Weights of a small masked image model.
Data: trained on photos of plants, animals and fungi (iNaturalist), 77898 training examples, 52.1 epochs.
Rows from block 9 of the encoder of a small masked image model, named by matrix and row number. Rows with one number belong to one neuron. Each number is 500 + 25 x the weight over its row's rms, rounded and kept within 0 to 999. All counts start at 0. Numbers have three digits each. After the name is the row's rms in percent of the matrix's.
After each neuron's rows are labels from the 100 images, of 14976, where the neuron reaches its highest value: "responds to" is what is common among them. Only what is clearly more common there than usual is listed. The data: photos of plants, animals and fungi (iNaturalist). In brackets: how many of the 100.
# fc1: MLP up (encoder.blocks.9.mlp.fc1.weight, 512x128), inputs 64-127
# fc2: MLP down (encoder.blocks.9.mlp.fc2.weight, 128x512, transposed), outputs 64-127

fc1.486 100:539510540491483519509513501493433494560489507511524529533528522494478468532468512514517494514497455456503492477524494555465481546489484500502524466526486520475490467443484493500527472483464497
fc2.486 094:519521504493468484494494501480501462529464500518505521514436520497500492486477484466463566531518491467510491527522514457510469475491486520498470485471531488531530480504490501490494483529538506
responds to: order Charadriiformes (25)

fc1.424 073:513518509497506467498511457486503488512474486517504455463496566568521521487509490473473522487459469469511445478493507496508487496518480466541490487505498497470513460479547479497509488459500464
fc2.424 074:490505516460475468512495492500511528500537470549474497506524486466489483512517532508482508519503421481539512526493489489497518540468499523512515545498475475475516493537473482520479501464519495
responds to: order Charadriiformes (27)

fc1.443 111:493450477504479481559489504514481507487477484497472497526484502526498496497445460494534500477511476510521497510490519515484483522510486472497528560499539465542516445496481509464488498504490481
fc2.443 115:524487497498513484527492515444508541466488484452504487471479434518515443495450507530528544480479514486512511461507486489514463482498500533543542480512511500501485515501533528552447485512487489
responds to: order Passeriformes (60)

fc1.511 101:486480468495537516487512486496489490514471488501520503494470540529467481506502510490502545529503508480526499528513467548492515511527470543465503486474516474515494485497460492501504503458529496
fc2.511 103:497481480462496486510503489502502496489501508508492508476542522490483529511469479506469456508504489525504487516563464476495465454531539466509485498497487503474550522491461476479478523537538493
responds to: phylum Arthropoda (70); class Insecta (64)

fc1.397 118:511494504509536499483511476477544509511507514521529542517479542460525516492509532510508500498505473505496482501527478477516463472466570521452509508528539497480558506485493514522516460480490506
fc2.397 115:504515505525483505527467516490483518540482504527519549488506487474475504469430500532459490441520521508463474413492486479497481492469477491500471452481529495510488503490476482545460504501517517
responds to: order Passeriformes (50)

fc1.301 075:509510512525500517504517517497507505484516439542484516473503535514481450495502468469501503460517507475517525521510495496478477481487515531513480513511479538520486476501502508459446537457489519
fc2.301 102:465497493507504482503489482503507480531463557466538483532485443492516544483493522510499504520503480519475478467474529517527527521527472460465496460504521467450519495498482485534541462522502472
responds to: phylum Arthropoda (67); class Insecta (62); order Lepidoptera (34)

fc1.339 098:477478556492519485484471517497524463529492497522531451473502492501539493520507496494517539509540482497454555527516517491507537541486527475465511485507523477469472532528506488444473494483499515
fc2.339 097:482507484495504524520508489532491501485485511462446463525500478519499487482494491512481461483496520502536498512481491524500508500492553531514481489537527492578445469503501534516526513495452485
responds to: phylum Arthropoda (62)

fc1.454 102:460562490489518529498499501479495489501517486504451510492488507524542520509465522485447485503483502481495506533507511436500487499493524466458520472526460511530457524479495488511469496506445506
fc2.454 101:483505464533506543483514493448507505513465516491487500471515520485493494537476504481473534485500488465461526487498486456475486470467557503549540469462500511500503529532475524495497492526473489
responds to: order Lepidoptera (32)

fc1.346 111:497499491477497520516522537507516517511511552531480521501479580473512491459524527502530550482490497522502508451485501484486492513474514534449482503492501505475518507481501506537437504451510487
fc2.346 097:545515490500463543486476494516519457483468525496544528505425515520516480489537518460547500518468491487511495522515520488492519494512508560483468505545500514449464464515497519488549456516465474
responds to: order Lepidoptera (33)

fc1.378 091:454543542448547523527506479514496528503523534515499513495468515462532477444517505470489511531524526516518515529518523468515530466511502544477532496481524508472531543476516478518506515488496437
fc2.378 095:534553513497469476513471461519509507461474465539499520505483508459495518493496490489529480490495481490543533488530547465488531516524496479480453481497543506501487510506519506493521485510514518
responds to: order Lepidoptera (31)

fc1.222 109:537472491496528530483479489495502463518531492427519475505523509507490477532479465470519492503478490485519481519489514546533476495504467503525510537522499531482510503553475463509460457516556489
fc2.222 103:513493510508475521534506508520521514456508496485507517515545462511519515502486500472509507505517500502476538497499534514514562502512488521509493485592533494519501505439458478524519467507519474
responds to: phylum Chordata (92); class Aves (89)

fc1.188 112:503508475454477471496488500532466490483468527469489502516507539536539466490517540489501527512478500463495478468544475471458520492492497547458515516503514511514501507506490535522504514473535469
fc2.188 120:479512509500479504534545534462492503494483488473510472519501516526531494538498456470493474492486487488449482493496490494448500504531440496495540539480476508529511471502519509497497491523536475
responds to: phylum Arthropoda (82); class Insecta (77); order Lepidoptera (47)

fc1.94 115:501449517528484470499508479488567485512475496449507520507512554484518484539475513506524471467498490434502481482507514492524536494551541541552489505500436482456493481511516483493484543543500475
fc2.94 110:519529518522512489497505525467489503517507507508525505525484507500490541538509471498527539512486490516474486517459519509511504534540457495497505477541529524513515492450527496457499489519512484
responds to: order Anseriformes (28); family: Anatidae (28)

fc1.190 107:495487505505517493557509521481464462552477510533511514468489553530489517520495500470485499533497497504540436476558501543512487520493475508469514481527484518482463459515457506482500506455529543
fc2.190 102:535469469500487528486456519518503429465495489573533528482474484488486505490523501491546487486528496515502485518509506511500482508496502498490506548542492555534517467486500455533486485487491532
responds to: order Charadriiformes (31)

fc1.432 141:487481496510495496541513521506524478513487467492519521531505491468487496502506510549532489503517447495510502508506502491525500486482502507501478500442505470502514495471564471510486496499472521
fc2.432 112:522508532508526507507513474471483543501456464512507513489520513518450526520497500519514504517517493504523522477495511488554507517515539546482486465488493475531480468527535490517477516505497501
responds to: order Passeriformes (53)

fc1.107 071:499485527485458511493499484466570504473522490529474538506516483475494470520493515500486488472515484486489507491499537502490514441513516459475485459480487412509501513489531525526472538494503499
fc2.107 091:478493543487523507484510492492528500476491470459520530500494495499505502483484489466514518516569491488492465509507520478494543503501484494489494496534505469521523492493520514481479495530495515
responds to: class Aves (84); order Anseriformes (26); family: Anatidae (26)

fc1.5 106:492508474516464540474506488504485498510510486487491532455533480445495488499536515471497518520560476526501502525476487530489487472505489518537534465463548480497485484461519530528488504494503530
fc2.5 104:499522507470458475473513495524513455522509491510501535513484517530471449489497500496495501479514461456554537509504518475482549498530462559472481540494507490522433483557499504491520519500516512
responds to: phylum Chordata (93); class Aves (89); order Passeriformes (61)

fc1.356 089:474496514498507467524522476535476486533516522524500493460530501461529551504474492454497544482502458523508482493513523530509562522495475535529490470482501496483491518496535494555525509479514512
fc2.356 091:517514504497514478487501515524521501469576478506503542475544480523514455489481532490490530520538518487474516482498475474505529502461476508492474536515494463478488483509533517524517457489492488
responds to: phylum Chordata (93); class Aves (86)

fc1.112 110:490494501514465494515457492495491525511530508487478501513500503515504481497493524490499487517486531515516464479508561467507544444524490507497495573450481470509519532507511441477527475485518476
fc2.112 092:494537474528490520457518541475482517520503472494549538453459549542463490499511438482523484531465512498503521458525496492497498492474472494484524464481523501499499506527497485461483464506553509
responds to: phylum Arthropoda (67); class Insecta (66); order Lepidoptera (35)

fc1.495 063:461523513542489502501535490475497531505457488526501559498491473543510480464492483509489522496514488470476514513470517493531543533531476501482478480522460520498449495502469542526505542447471487
fc2.495 090:534503516473543471509485505530508501507539486483490462523509534476495515507553486462495509471552544517516499512522497497465487486510512536528552508517535498486535485496466477466495508528522535
responds to: phylum Arthropoda (75); class Insecta (69)

fc1.382 088:511502497496501487482499500483519503485493522471461495507480470478463530523454515470465505526504495497515521546537435487472462516487519511514499557486476515502534507482471519519494536509502465
fc2.382 100:497525515494472486497550517451436451522525473503522513477481491491506488549526506535527507490498534482503516508463509503511501497474492452498498458484510490445487488544503463475467470527524495
responds to: order Lepidoptera (37)

fc1.383 103:489466509522531468507483518520507491488547512520554463504500466489525522472468474486538529474467498486463531508510526478477500537489525509506510480508446482493528501492532516513491476487522497
fc2.383 107:517525486488511461517530512499454515471447473503519498476518498512493518513533480525493529537520477507505478510491456461543496514507462496502471506514538506471529481462481462486519555523516499
responds to: phylum Chordata (95); class Aves (91)

fc1.386 096:502519473491502513551537506493518465516521500486509475517491502498490508497471475486488500524527543529462506476507505456502480538473449431529532506504507504475476463472513504471540518493533517
fc2.386 096:497469469499530499520507511459507483491511556530531492446471514500514466496514503461496494536525465460499487470510482481455518507529521518468501510507528487483510506485484527506507506552470510
responds to: phylum Chordata (96); class Aves (95); order Anseriformes (39); family: Anatidae (39)

fc1.431 087:486476501499539510529521516507545467523475486542469501474469490438497493498456507519492553488527533591508515515510469503513486493479476497512508527548471512521548480483487497502505465512501516
fc2.431 104:508504479547545457522463498509493508507489488504496501507527493465510477530493477524511483509487476514523505508465502467472564549538516527467548497526479478530488472478489438536476487493503480
responds to: order Accipitriformes (29)

fc1.54 097:503497521486457484514507540491524507476513497514461506535540485499498520504450537511572493501515514496529500465490479459475516503539509519508517524536470498481486502496463498511502479489498484
fc2.54 091:523471481476532513472494508471504466526513547484550484475450525510509509478516517460479501493544488491469496490491508498494483513500462519537500500522521515475515528536518542501503508521548521
responds to: order Lepidoptera (31)

fc1.184 107:512453526457522530466508510512505502488533519472502497540548502494505470509508475511494506501520469523527536493480502472509512544531544505500563491470486523505438496467537532535475457489483471
fc2.184 099:501492478492570473482459528503485520509513538482504474499570480520503483513491461503488498526492482511514485510525511498533520497535489471468544510513496515512471536440471497553477457511475498
responds to: phylum Chordata (93); class Aves (92)

fc1.400 088:528494489500516498525516515474456453500505503500507511526488528484556463526482515531487506477522457549494532493456515501490460547521518516487492502509502494502459495528512525504480487450445464
fc2.400 080:511478479478481493505522533484446493475500510504495459488536475501483503499509512509481497509504523425530489478506498537486498476509511517497431489507514474540548530515475528489494517530497517
responds to: order Passeriformes (53)

fc1.475 084:482499496513521468548510463525474493510525482511512520518521533496525518487494487496471511516490482456522526531524485524499539502513432505470496474519477488466485513510453500453490489568510528
fc2.475 098:484479483486511484472512480547544524490545503505453533468519458495513488494493500483467493522491502501501507534440516511544505543519497490537485485533515479498492523536483495450488531466499521
responds to: phylum Chordata (94); class Aves (88); order Anseriformes (36); family: Anatidae (36)

fc1.250 097:508484517491506534506457468481512485466475487433507531504520450488525490493500513478527541516529538489525513534513501473440504500473480468504510495448489502527500522517517486491483521494460501
fc2.250 097:564525507507477469484489518547525539538472465485498508485486490516515490446514522512550530487486540495457567477514493486523478494490507432489493469452534492484500491513524513466491502495464469
responds to: phylum Arthropoda (60); class Insecta (59); order Lepidoptera (37)

fc1.422 090:523497508496529463478456476502532513505501484525503486487521485457493496516508455505465504528539483444491526527493495453456516487475482534503524514461461467475497543509471567482491492513506511
fc2.422 088:450455502537498447495496515507527483527490524516490470513507493512539467487504544470522491512493472499506482482529495452487561549506480472511504501517478517512500514497522530475507510517534488
responds to: order Anseriformes (32); family: Anatidae (32)

fc1.256 111:465475502503472500528462515530523470483530533494482489510504524511514481503490505507493525504529516484473486526485487445496510499514484531485522544504520478489481479547530496458519496524485545
fc2.256 109:476461494490501560499495537482509533512477466487468485464503494511494470482498515507513506512493478528521470499486474506507505489471470469502496518513459528483495498515511475502538505516504518
responds to: order Charadriiformes (30)

fc1.321 105:535466493527516471500523496492511500482491501502456493498497497492523549555476509454522523514502519509519521488526504458450502496514556477516481478493536471498514503478502519494485514482497482
fc2.321 102:506501469487503496515476493503521500534541491494543499484487480527529519462507499533495507533499522498480476553499527547521480502528462491521521552476530498512544523457511491469484487487495524
responds to: order Passeriformes (52)

fc1.485 096:460471522510508511505486515511520493497459493486512458501485491527543496513526480518488484461509519484489516516530455461478502524484498502460536512541442530534513509525512484526498534483485496
fc2.485 094:491490491504524532485537460468487494532504530489498527476467555486506503474487465502547480497494499518474459500492562538482495495497519514518503479530499501466487512456484485495542458526541545
responds to: order Lepidoptera (32)

fc1.34 071:516505518552523473508508486531478521527504498485504489484491560521476495458503519473476492465557507484483486527475505513473527492510441461514492510504506494482484479509477464476470513458524479
fc2.34 120:480518488446495537522514517470516503477486501529501535537505402508535505535509482529514510523488506505525530495517495492514496523533555544485514481519469538532510520497508545538527506533467534
responds to: phylum Arthropoda (66); class Insecta (63)

fc1.462 118:508477477529523487480497533513501511491506466488471487498507494469438532548492520494490500529488519472511557525498495513473542496445511518487512517479541507505522461479449496466491516472476550
fc2.462 109:508529489527500483499465525488493501486521495499513445502489541538529536527461530490526531510477520491484479508489463533490550524504518491487522524482508529472499476481463485473504538482477501
responds to: phylum Chordata (96); class Aves (95); order Passeriformes (79)

fc1.457 074:467523518487508521511480470511527549498476480504478485470495483503509487500512501497465507486451514516524478515525466484500513522503500531494503522532501494515536513501461479547530455518463575
fc2.457 083:481499470510526504505454493554494480530511456464503524489498427450461527472473498510449502469515497538535519516527510473495500513486456486508499533519512505522488484489498480545503480507487545
responds to: order Lepidoptera (34)

fc1.285 100:532477487538495460502509497553522492530449469541480489475481488505498521492485524538512488485528451481502507458489495486505458497522492494470559462495528503523547479531542518513469504536489518
fc2.285 096:531433528457539457502490453507483527504464479458499498503520541485502465473488490478502539479482543522477491500530500499504512495492475521501485481470498521519508492556510506507499497496512497
responds to: order Anseriformes (29); family: Anatidae (29)

fc1.51 095:519452500500520525464530506520465510514467488507488505456493462506502498507496480505507494515466485540542502495479490552561503536487504466447536526487476515515501523469488496511504492487474502
fc2.51 090:419493491509549509479455501547493506508509549493490524479496522530496463501502495468514505536513554503514528535490506488517521535481461508465499548520498511483487492513501505511493477505506501
responds to: phylum Tracheophyta (31); kingdom Plantae (31)

fc1.13 138:462493493496504543465487483508516514474491519491509483532498528453480509505511489490449485478534504499473486474472455500530501475519488501482510513530535502493477481565531527522503501482485485
fc2.13 117:510494494485479510465478497549532494450503513469501503498520551489494494470524477501467503514503503519498482486522495472512499473498496519466488504524537497513456467510510516498546513466510498
responds to: order Passeriformes (62)

fc1.202 110:540509493496462481498497497510509488520488480519505514490496475504489519454484524481512513527445500479546538527507506499455484450474530456492495549528527484529526468501535487517509526479525541
fc2.202 094:532485526502470495544457484487446525476479513506500470518550477514484529517541531465483481523498521497469537491527514505455503458481531489481446456518457530498477498514520518462509499499532512
responds to: class Aves (98); phylum Chordata (98); order Passeriformes (50)

fc1.12 116:480458475464510469465512527494472514488464461532512502516507494514500466551471518514507477523514464501475490473473464511487493486471500476477528475539520510493517541482507492488492486555485480
fc2.12 099:545478487529492486474522528509493477523507504567522502505484489520503491496497525499522473489506502501494508484512470514510464507473516511504498482519508499479556500425520487467508507478505547
responds to: order Passeriformes (51)

fc1.144 078:476521536510503432481506534473502527500485526507506508546506485528494499453513492495499534435532521517468469471518509515499513517519503515530486485533557480494467483527500520487540491459487477
fc2.144 117:513516457532516552536503458543494489499520461507493509450499527470505498530497498525478455533494478473532530536474502466488498488506475489483517506479437519515520519473483497522469523534513534
responds to: phylum Arthropoda (63); class Insecta (60)

fc1.135 097:492466492505496545509495491476510481505462462484537480512497477506482500489484534468478537480497489461525472517497501495474503525479489539496497548507498532537526502504455461520499503473517492
fc2.135 085:506509480508501458518503515475480512509484488524487477471524534517487508529516494553505500494528524514445498502501493493497490485473492498530474445468469536504447505489492544514510469493465505
responds to: phylum Arthropoda (79); class Insecta (78); order Lepidoptera (53)

fc1.163 094:477471510502546461532496497532451509478486474526523509523519503482499504500469513514499504494451522506470489502499452495489467492502500481463490500502484518496504496492530502486552504519510515
fc2.163 093:515511482527494482465502505513501515470494505518479476466506504467522487502480494499533493542517519508469497462501451491526474480535489482493494567449448522496516498512477489495465529532486506
responds to: phylum Chordata (93); class Aves (90); order Anseriformes (37); family: Anatidae (37)

fc1.192 090:454524432468519533463438497498462499469493533502480487540491553499506502469528514467500516527475512515469460492487456521509494484543479481499530465506486522511481468519474511501525479474495486
fc2.192 089:543472500482531463513509490468489486491517474518543537452521498481520469533490530577509522513507471534454541475477506519511464514462484526511448504491459490511517519496488484501510508520483463
responds to: order Lepidoptera (34)