A small masked image model, trained from scratch.
Model: 2.9M parameters, 40-pixel images, encoder arch vit, encoder norm layernorm, encoder activation gelu, encoder patch size [4, 4], encoder layers 10, encoder width 128, decoder width 192, decoder layers 2.
Training: soap at rate 0.0035, 31700 steps, batches of 128.
Data: trained on photos of plants, animals and fungi (iNaturalist), 77898 training examples, 52.1 epochs.
Rows from block 3 of the encoder, named by matrix and row number. Rows with one number belong to one neuron. Each number is 128 + 32 x the weight over its row's rms, rounded and kept within 0 to 255. All counts start at 0. Numbers have three digits each. After the name is the row's rms in percent of the matrix's.
# fc1: MLP up (encoder.blocks.3.mlp.fc1.weight, 512x128), inputs 0-127
# fc2: MLP down (encoder.blocks.3.mlp.fc2.weight, 128x512, transposed), outputs 0-127
fc1.77 116:146154138100095191118161125122109182120208110134098089139117175082137162176144145193109103175105146119101147087118130140146032151139134141125144136141121143054063169157091155119086123127132119134088111147163136106173134169125108209143120125149086117099184115138123153125097146134141124137102113167162134146213100105066139143107186094086118091126130118169144070179134149132151097073095
fc1.78 086:124133118093159185081113168130042117117130135152166121136147134088111149136130133055109217165076142119133168165132153097178092089110152109118130141107126163087099133105125126133184118157117078102163162168130154144130115124083165160155151137150108072063092164088152125151185174157137140147111075191113147125117109191092107148102061152087120079161115139112121134111145122056106173151095
fc1.79 080:161148173099065158126134156142177205129105187177090139125106159106096124154135114164153102152127122176139119186159056125169117084114167133138113151161123081130141131104175134098108110116104115145098135090148102094133161093150158126134173116100148166117066094086114151119083071054160144116167212131149138113150132107187179169191144082134091146084083107135073110137115147119104101114151
fc1.80 096:143078111115101138186122159126113112112134107149051128144126137157062180096135107124101113105143117123126137162137088099074116109098132151114136157116092166182150136079124181150127125133122119143086120056111128172180056158099079126176147151152089127064171141180143143117086170114131113147060136107138160138103096171105183164125109183075093150218106090108155134158169165108160134164107
fc1.81 115:171141057131156149162086138155145109096099086144179137117110117179105120168105096139109164142112094048154119165123143128136129102121073130183082163126123116076137137130117162130126065122091162135139071116136116146076123063122117183133106154110132136159169194105170112098198127136097142076143158118174092147132167067124202131143095094090156083125117159172078104151179123159155183110147
fc1.82 111:141153089110112088115102095132169140134200152134139102157154123077110041174124128141131169116111143112112158157137139128162165189075094058148175127138091140108105095145102153161127094137140149110116096132075187131161172155079150124150123161111155106014152080117157195177146126172099143198103109103195115116134139133154129127132118162142084117095071126127146093126077095121106124112120
fc1.83 124:149175133121102164118123101125126132153112123116170092061108106158124126106126089154057127083082034119113123148178139164130131126098128082130130124135161119149121108111135125174168109114097114157080138196089124119153034071117118149113153126188096181165176138156078152122142123152193215094123136107133131088153147114148154134126098108067148160127079130112130123165155201176102083115119
fc1.84 098:088118148116108132119156142104133226178110137143051160120123154113148122105078087107161110162191083168127102078163110129062102090155158049159148115108112133145126107115103152086133153125209116091079106155175093087156082116125137121144099087080152104083167132142146114126177126181190119154129123153135130134139143125116151109095216149109141179118127158185147098149174113106122103144133
fc1.85 081:110140070078069174122112129102104146122106143135248174122113082103127177116144121112147131145086130164155149169154146176155198120083132180132142098169108134048148100086177112151171154144147133067141103137131089169173118126120146085195100141126153119114137144116161103157096122090125118187139144080138141105138103065122107157155149124167071155113163118111090150113110151129141120072180
fc1.86 060:108163149158107160166163132091071128193145135129212080126130109123111116153111114185109082146138115108095135101117141070113205135156135176094138091101117171208128109135131100092142110126089128114087157103085098136159087169080141136156119094150153100141152107156080137125119122120070164098150178135081103125153149140182161137123157141165178105141089112076075148143093161091101082168206
fc1.87 114:173147138150156121157085115155093084078078176152150138153127069156089113075099126029062146086160168173148161153172145101111160106117117113090148133094121161165202103104180147118126121079161110093110130099104137150190138141122098121088106099170099158155148130081138150115116129135165162141200143092103112150084157115165156130056152120124124123147128190085072099139094110127129105159115
fc1.88 110:167133099101145142123136170152145165119205117060154082191134123102098109081158079158129180173056108170157093141123058135141075150114086107102151135106129074107139148093165084113114068159105112110163152157152180153180123133144103127119155102105129166169181168173126141100131109109127100101071125091119168160087097176077128116104117131148123102115064147113154148166075084101129126089133
fc1.89 092:118095137121095177100132155112164183110150095143142165147113129082137122123147133159095149140140105111128098115167074141095140185074150159131117170084142102180095180155136076138112108120135138173126086143106112162116105116144165131140098146161073133100092120100152056144164152181091115129076122118149163113111161134080179161087058148147063124084070056131147191191163125163101154181161
fc1.90 102:081070118179174130158157161191187153090110147125109108110140075109153129072128130146121146124136143122158149131149111088141149133125160181129169167155135122106101134119113174132086120146124164110089051107157113098132137079080164135129118114155143153090130199169135082168200146154105056051135152101156166061106122120119154101129116156115133167062141151155056123160179130111136077148149
fc1.91 106:148057137103097127136099135111086117088172196108121150100066164128136064120128131052099130095123128068093224125139182100154126087091135126147153090133100153161096119100166150100132145162105122088097189100111114059113146127130076131154116126055137106132080161127102141129192090092129142158139180169145095181141135119129162109133131099194084124133073109144162130119105148129102131132087
fc1.92 091:115150111148138093108179121145152133096137150113169140073147123136153187120036158127123155176098072101185106060133142183065127080146151135169091136058137088094148144132078105108161132144125146181105149084071095189109146088108114080124122187134146127122111126127158088110148163177109162095119175155126104109102130146188136146203143104161118101171096115159175128124131173167129126153114
fc1.93 085:135131132126125140142097103095109166142111152111163065137171081118152068137178151121137087202128172165108151148130070123129150107225162127171100076162110103179164084143108111097116047159192099116107148107104081137148114122164150106160114089158186125124170116141152144109069092086164127118164190122140122109081077135132132136211159109066122140160126082134139147140146102144115134131137
fc1.94 106:112116134122055138131094126100151128166136129140141101141155118177146118173128125148155155103173123031141166127110181129110222122101094061106119161099098067083147125130097113139125178141132135144113146076192137100085194147145118125146123168113130095133169155112157127092210111144076195116112114062136145153132123115120115115127123165146067096146133141117054178087153177107124155159121
fc1.95 097:119123145085152145106188157152129109160139096118060166169137116158111121099126072133124122130095112163112148167150188094084035132107191097197128122149195127125115103110139129153174145192120128161146108109110136123174136166127119112125114126165122097120173122109170046109111062142096160161129182148153106093201150086116219123156122118147090085145156159138133102109149165127122098157093
fc1.96 114:112119115115075112103124152124075211100126112100182092157132082136071168047124095101103136131073125130146192179105104181146053125162125099072114156165131113164107194099117121147131154092140083167144083150153155101132133152084197081103116111121112138136131135136136143097121159135151108164173161152148139092151147109079193160133067174090149099138153175119172119156140114115153099160135
fc1.97 109:072148185143094141114099116115144117104150124118139154066105168135122099144102106170160133132131094158142165132102150128189106157178139122136058115094083153120133090103113172158145214138123156100127143119154095153131196159131144116182128085133136099111139134108142050141167078133175095097089137165106147159158085138157072102122061047107161164127091075126119173071111144120088189113142
fc1.98 077:173098160141103143154111176127140139123106162185138087162127158090133113135107135157125072149139101126105138075093126090158136146069100099185120135071129113140133158210091089199123145085196113079144131091098164098106120150095063188134148110135115130161148128081151188129121086209164167122086107165165074134179126150155180115115156088156087142108115081133144124106143098148098153117109
fc1.99 091:138141127118234138147114113141209135121106095147159088140173084096155105148080143151079124170113102107140078169134076094162155130129158120156111162139101090060129104148136124133143115159131109204127096133194067123145115175098149105128126123151089138132165080116109153189126092127116084072119139084155108095105118111074152133108195115113115131116117083117131110095102200146197109155172
fc1.100 074:188101092156171078124189101100132103122155142125123099140129119037140093176175148114094114113119144126088179107151132104172114197145099091125103066158151107097146063124133139140077133142119093106078105121136163106147109145132130089130170138084127179143107181144145114116121168106129171157145108119118129154170118151173084048121118205208113089072092168128165148165135088157134141114145
fc2.77 120:111116107107169129108073119120102093103157110171068185141153117169076088104123097102168123124137103152088120162180163150123184128126188143108125069151131110155153075129106107126140159104153138135157151141117136136093079050144204105116145127109077184121084069084115119146141069161140122102133131157188145128113169115151122063188088131101111131131117195140159165133089159121153143145211
fc2.78 092:177147124110126142109115118093141122163154159161054136110107155104145077128125158109109117111148173149112160100095105061148176156138100155136128093134162149162171162105163135145134107074102143141125116086159164162114229088146093155154135184159073090159115168123150123137151077176096123112176107068180156129099140130148101168115110159082135090077136077094175114130167144181112139070197
fc2.79 064:064117123161189092137130143129111069116097072110190080119171036075124128159058120096139146175108155122147143106094091176090140154111108081125151128091148184126138097119120145094126135156151108041182133137104146137146125141116143101094144161164130084164176176152182120152189149184090106151063104073135150159131100170143103109096142128156153128166165123119144100108133121154144094136139
fc2.80 108:136144154115173160098118145125154137124113154142157044067153131155180111134046121139160183151178058128116167133127112128102085106104152114060072125157076152109140119120111121143060111148152120164136146110129120116217211186144089038136100125121112085137158129143123138149131146119122115135133117169133137125185107126155102116105157186076098143090116120138149132053109145121119170168110
fc2.81 125:115132111118181131156140083139131111105163114099116100152195160124115102154146120169070097137120130113109116220103103177159118178082101118164136111145105083116145099142095094109129193126119081110119184127093127101132105197132105101134113140091119147105131142169153166125120146103061076205080124155134167093069142153196118138068137097143176084190115114139057105177098100120159128134124
fc2.82 110:106146158110117097173173153159167091055134100088128112128173175140097147125095119097146135129143085125061145159153145058104158170124091076136121156127132177097164176102090171183148164133087146157084115095117083112117092155102141114128161110119108096140091139106214127148093139142168109133142119123101124148174064091146109067141215125098140132181142097146153140155141146179096108171068
fc2.83 111:108154082130105081097094106206128127122094161144084112173147085131161103134144105099129089135195154126152138137107142064182148158137120162169154161121144153097122149166159103098113105119123134098133050077153197157116161181162089137137090101116142115123129160097131126173133155111130101202137184168125144162088090166083103107158075119176080128120147081143134097119134037160092144165099
fc2.84 105:145148132179120094193097076076122103129111064102141068131161126130146085128170179129134106148111178103140184125129106133118166119098138153098126173122143099135130164145115126097137117154109105089178164073087138188156152132190114068081096141208122147179088111169154088125152182176081172098129166115158102125101090080193140153128085111134136093121145079104134074136079131122099154106128
fc2.85 086:174168142121124156110125153067126078105154108117144132111149134174163112132119093193100133071109132096098175129143073121169107188102137124164176123174089138119127153144114186139159162146083093114141174133102080148144153120096054148086108125129138154097153101140160158121126126161139103050124160027153107115095127119178207081077118096120154127172137067157136122102131172099119132169166
fc2.86 090:081137169114155107159112104105116102147164151142118050175162071147145197078075094124128103156148124123122115121122174128125214140109139148109135163106136152142099078084144152101114024143137144180094176143156136116113153132061108164189115116140134050132137073130081129087127127120128137132110146142087155140087160100143154105121115081174176144092062129121075178158114118104105120121156
fc2.87 116:115082106112132106115118128140116147150178116097128181080112181128128145123194065115225113161104143115076117169128102161118181177133099111116100127115083096133133077082149112119110096135078154138195119125077135091075113123108147121151056145106209131083138128136109097083154118113130111121080121168140162089125110137118084128157074115140124216109141125189162166152134108143137159117194
fc2.88 101:085126121192086159102064168115135165100108068136110137089091142126140102121126187108108118097097134078110131166160195146170081123167156144138123145125104102111128140127162160092121126177094093113200108115142126161081156117131183162068125147119154176135125153130113180107089097149117138113149134195080081142115110065156102222153139128098124137172153117066149135099087163103095107165178
fc2.89 098:161126107101130086135148108150138126136125162123092135158109101121123150152160161101132107181163116110128127079108118133111165192147182156131115187084186202152125172114142126205147173130184113113106096145072079079136088132076091139135106190127204117149153148129086111086146133086152092197115089108110106163163117134129136091131163093194152124118154065204133120120137073124121125088148
fc2.90 109:146142098141120105137047132093122136120135126145117150109123123208138119170175102140047146146149112098099186154127132149118149141095116165089134106092094120161111128119122104136117177117155131160147200053137118075114097152146109084193138161137105196128139165173171151128043158152104065183091148134139134135073142149155106194110140099087161167165126118141071092140083169116136132153100
fc2.91 107:100192127142117188128170062110116167100102092142136116144165156127152169102124172221103090172128177168114080117144107162103156112108155104142158136072152068103122133132095030140157114074178134162140139149152137142155121137148158087144129161146127144091174131117101121109090145154129089117078158124097190128152144125089094146148082117052140162050142147132126092175141127170138153108110
fc2.92 104:122104146152142136186125114135149127129102138136151068151193084102142132116148149140069130186181152064150108149130141204088103104093193162102113112145173091102102090077123148145158123119163115136117138136122084170084193109170118183105115136130137123128114120153075105140187088124117135131187043118117122083098150140151145102105163145106107140194133076160083192090100162120126141118065
fc2.93 059:104195133110130120166158148182155165130117128122124164132120172183142144141090134165100124105151134124153140153143142158167125153080106145074135158194152126138145189094153136141123189126108174131159128175143158089149164133096154161103156185149118139118104201129121085130137208167139166162126104086142128123238168174161143121062109141213115114136113143172170147138128193150132125145145
fc2.94 097:119096151124176113098172171132097062122151160128145122131133115130130123121184124180115132223123162126126119116133101123141092141171123143115116102140157171186157154092128154176158128126100194138068099136080211104123112116125102140126130128168165161087061065138064121116158113127199121078138157087160124121066150118104136101112112152163075107095116085132143146191127122134077077171085
fc2.95 098:088169134140097138140141095116131160126128131049151143148123110184139152132088130104155113073147065111160145075147117108110125099196123061085117087184148205115156142114139113158103115132092185121098071150094113117124104159149061155132128131108123094129172121073168164167109122163155217149145134158049141153117148132145097119123167131146172145182171123141180108133134085085115087175134
fc2.96 111:187132159092147079187135073118148134136149138109102135109122195114184072155143141154116136071115178166115118122169116086107186123167125131107098106081105127115114131135120078164152101125083185083188195125091109144113082113163093131107141170107083071110168109119113102156097115151146121106066064122172115132130096196157115144109179116156156111128106049116093089137120162160128142076138
fc2.97 088:196117058091162120124133115111122132148108121142142083163137099112110171124168147111108082129122146098096069138174085138086147082091136152103162139151138087108124147187171074112066035085160087092123094133140106069140063098113094155081111142110141138112099132148123178092099168145111193142166125113151135107130156106120175131107169197129108114127187178147162094195114100136128105140111
fc2.98 099:096060179126167142132093093181137098128169121123107107165101138137075100161103104132119158075143117131175128135114169201120120118122216133142146122148137160089157177142150142095171131149067156134090087124174100132216156068122156159107119059155152121118143155135108114149142145138145092070174151134097139110108129138137078106075103107147143109092062130144120099133148131059214109140130
fc2.99 106:142132095097055127087172191098095144143184159073135125187175138127076107112177088084092153093118119112119126153131203218114100101123100188130132126177124155189153148059134104103164085108118097112128169098133107097132134164155106110123060114126127123107170117137132116149142102126066138147082172119113134160090115108129104155157119153135084126133070088115092142176144081119174146174113
fc2.100 058:099173161071120152149056129106110184120094103191113122107145136233137172076112163122147127141161151174156078145103142108089121124115132149129163154098104117154122159147112137140164129161152165152140185181106084165109136095136181151135114070181138066101171078117116106135126124140155089089102144145130070100103130107073146190113143078032118150156147104146119160143110125122130108174120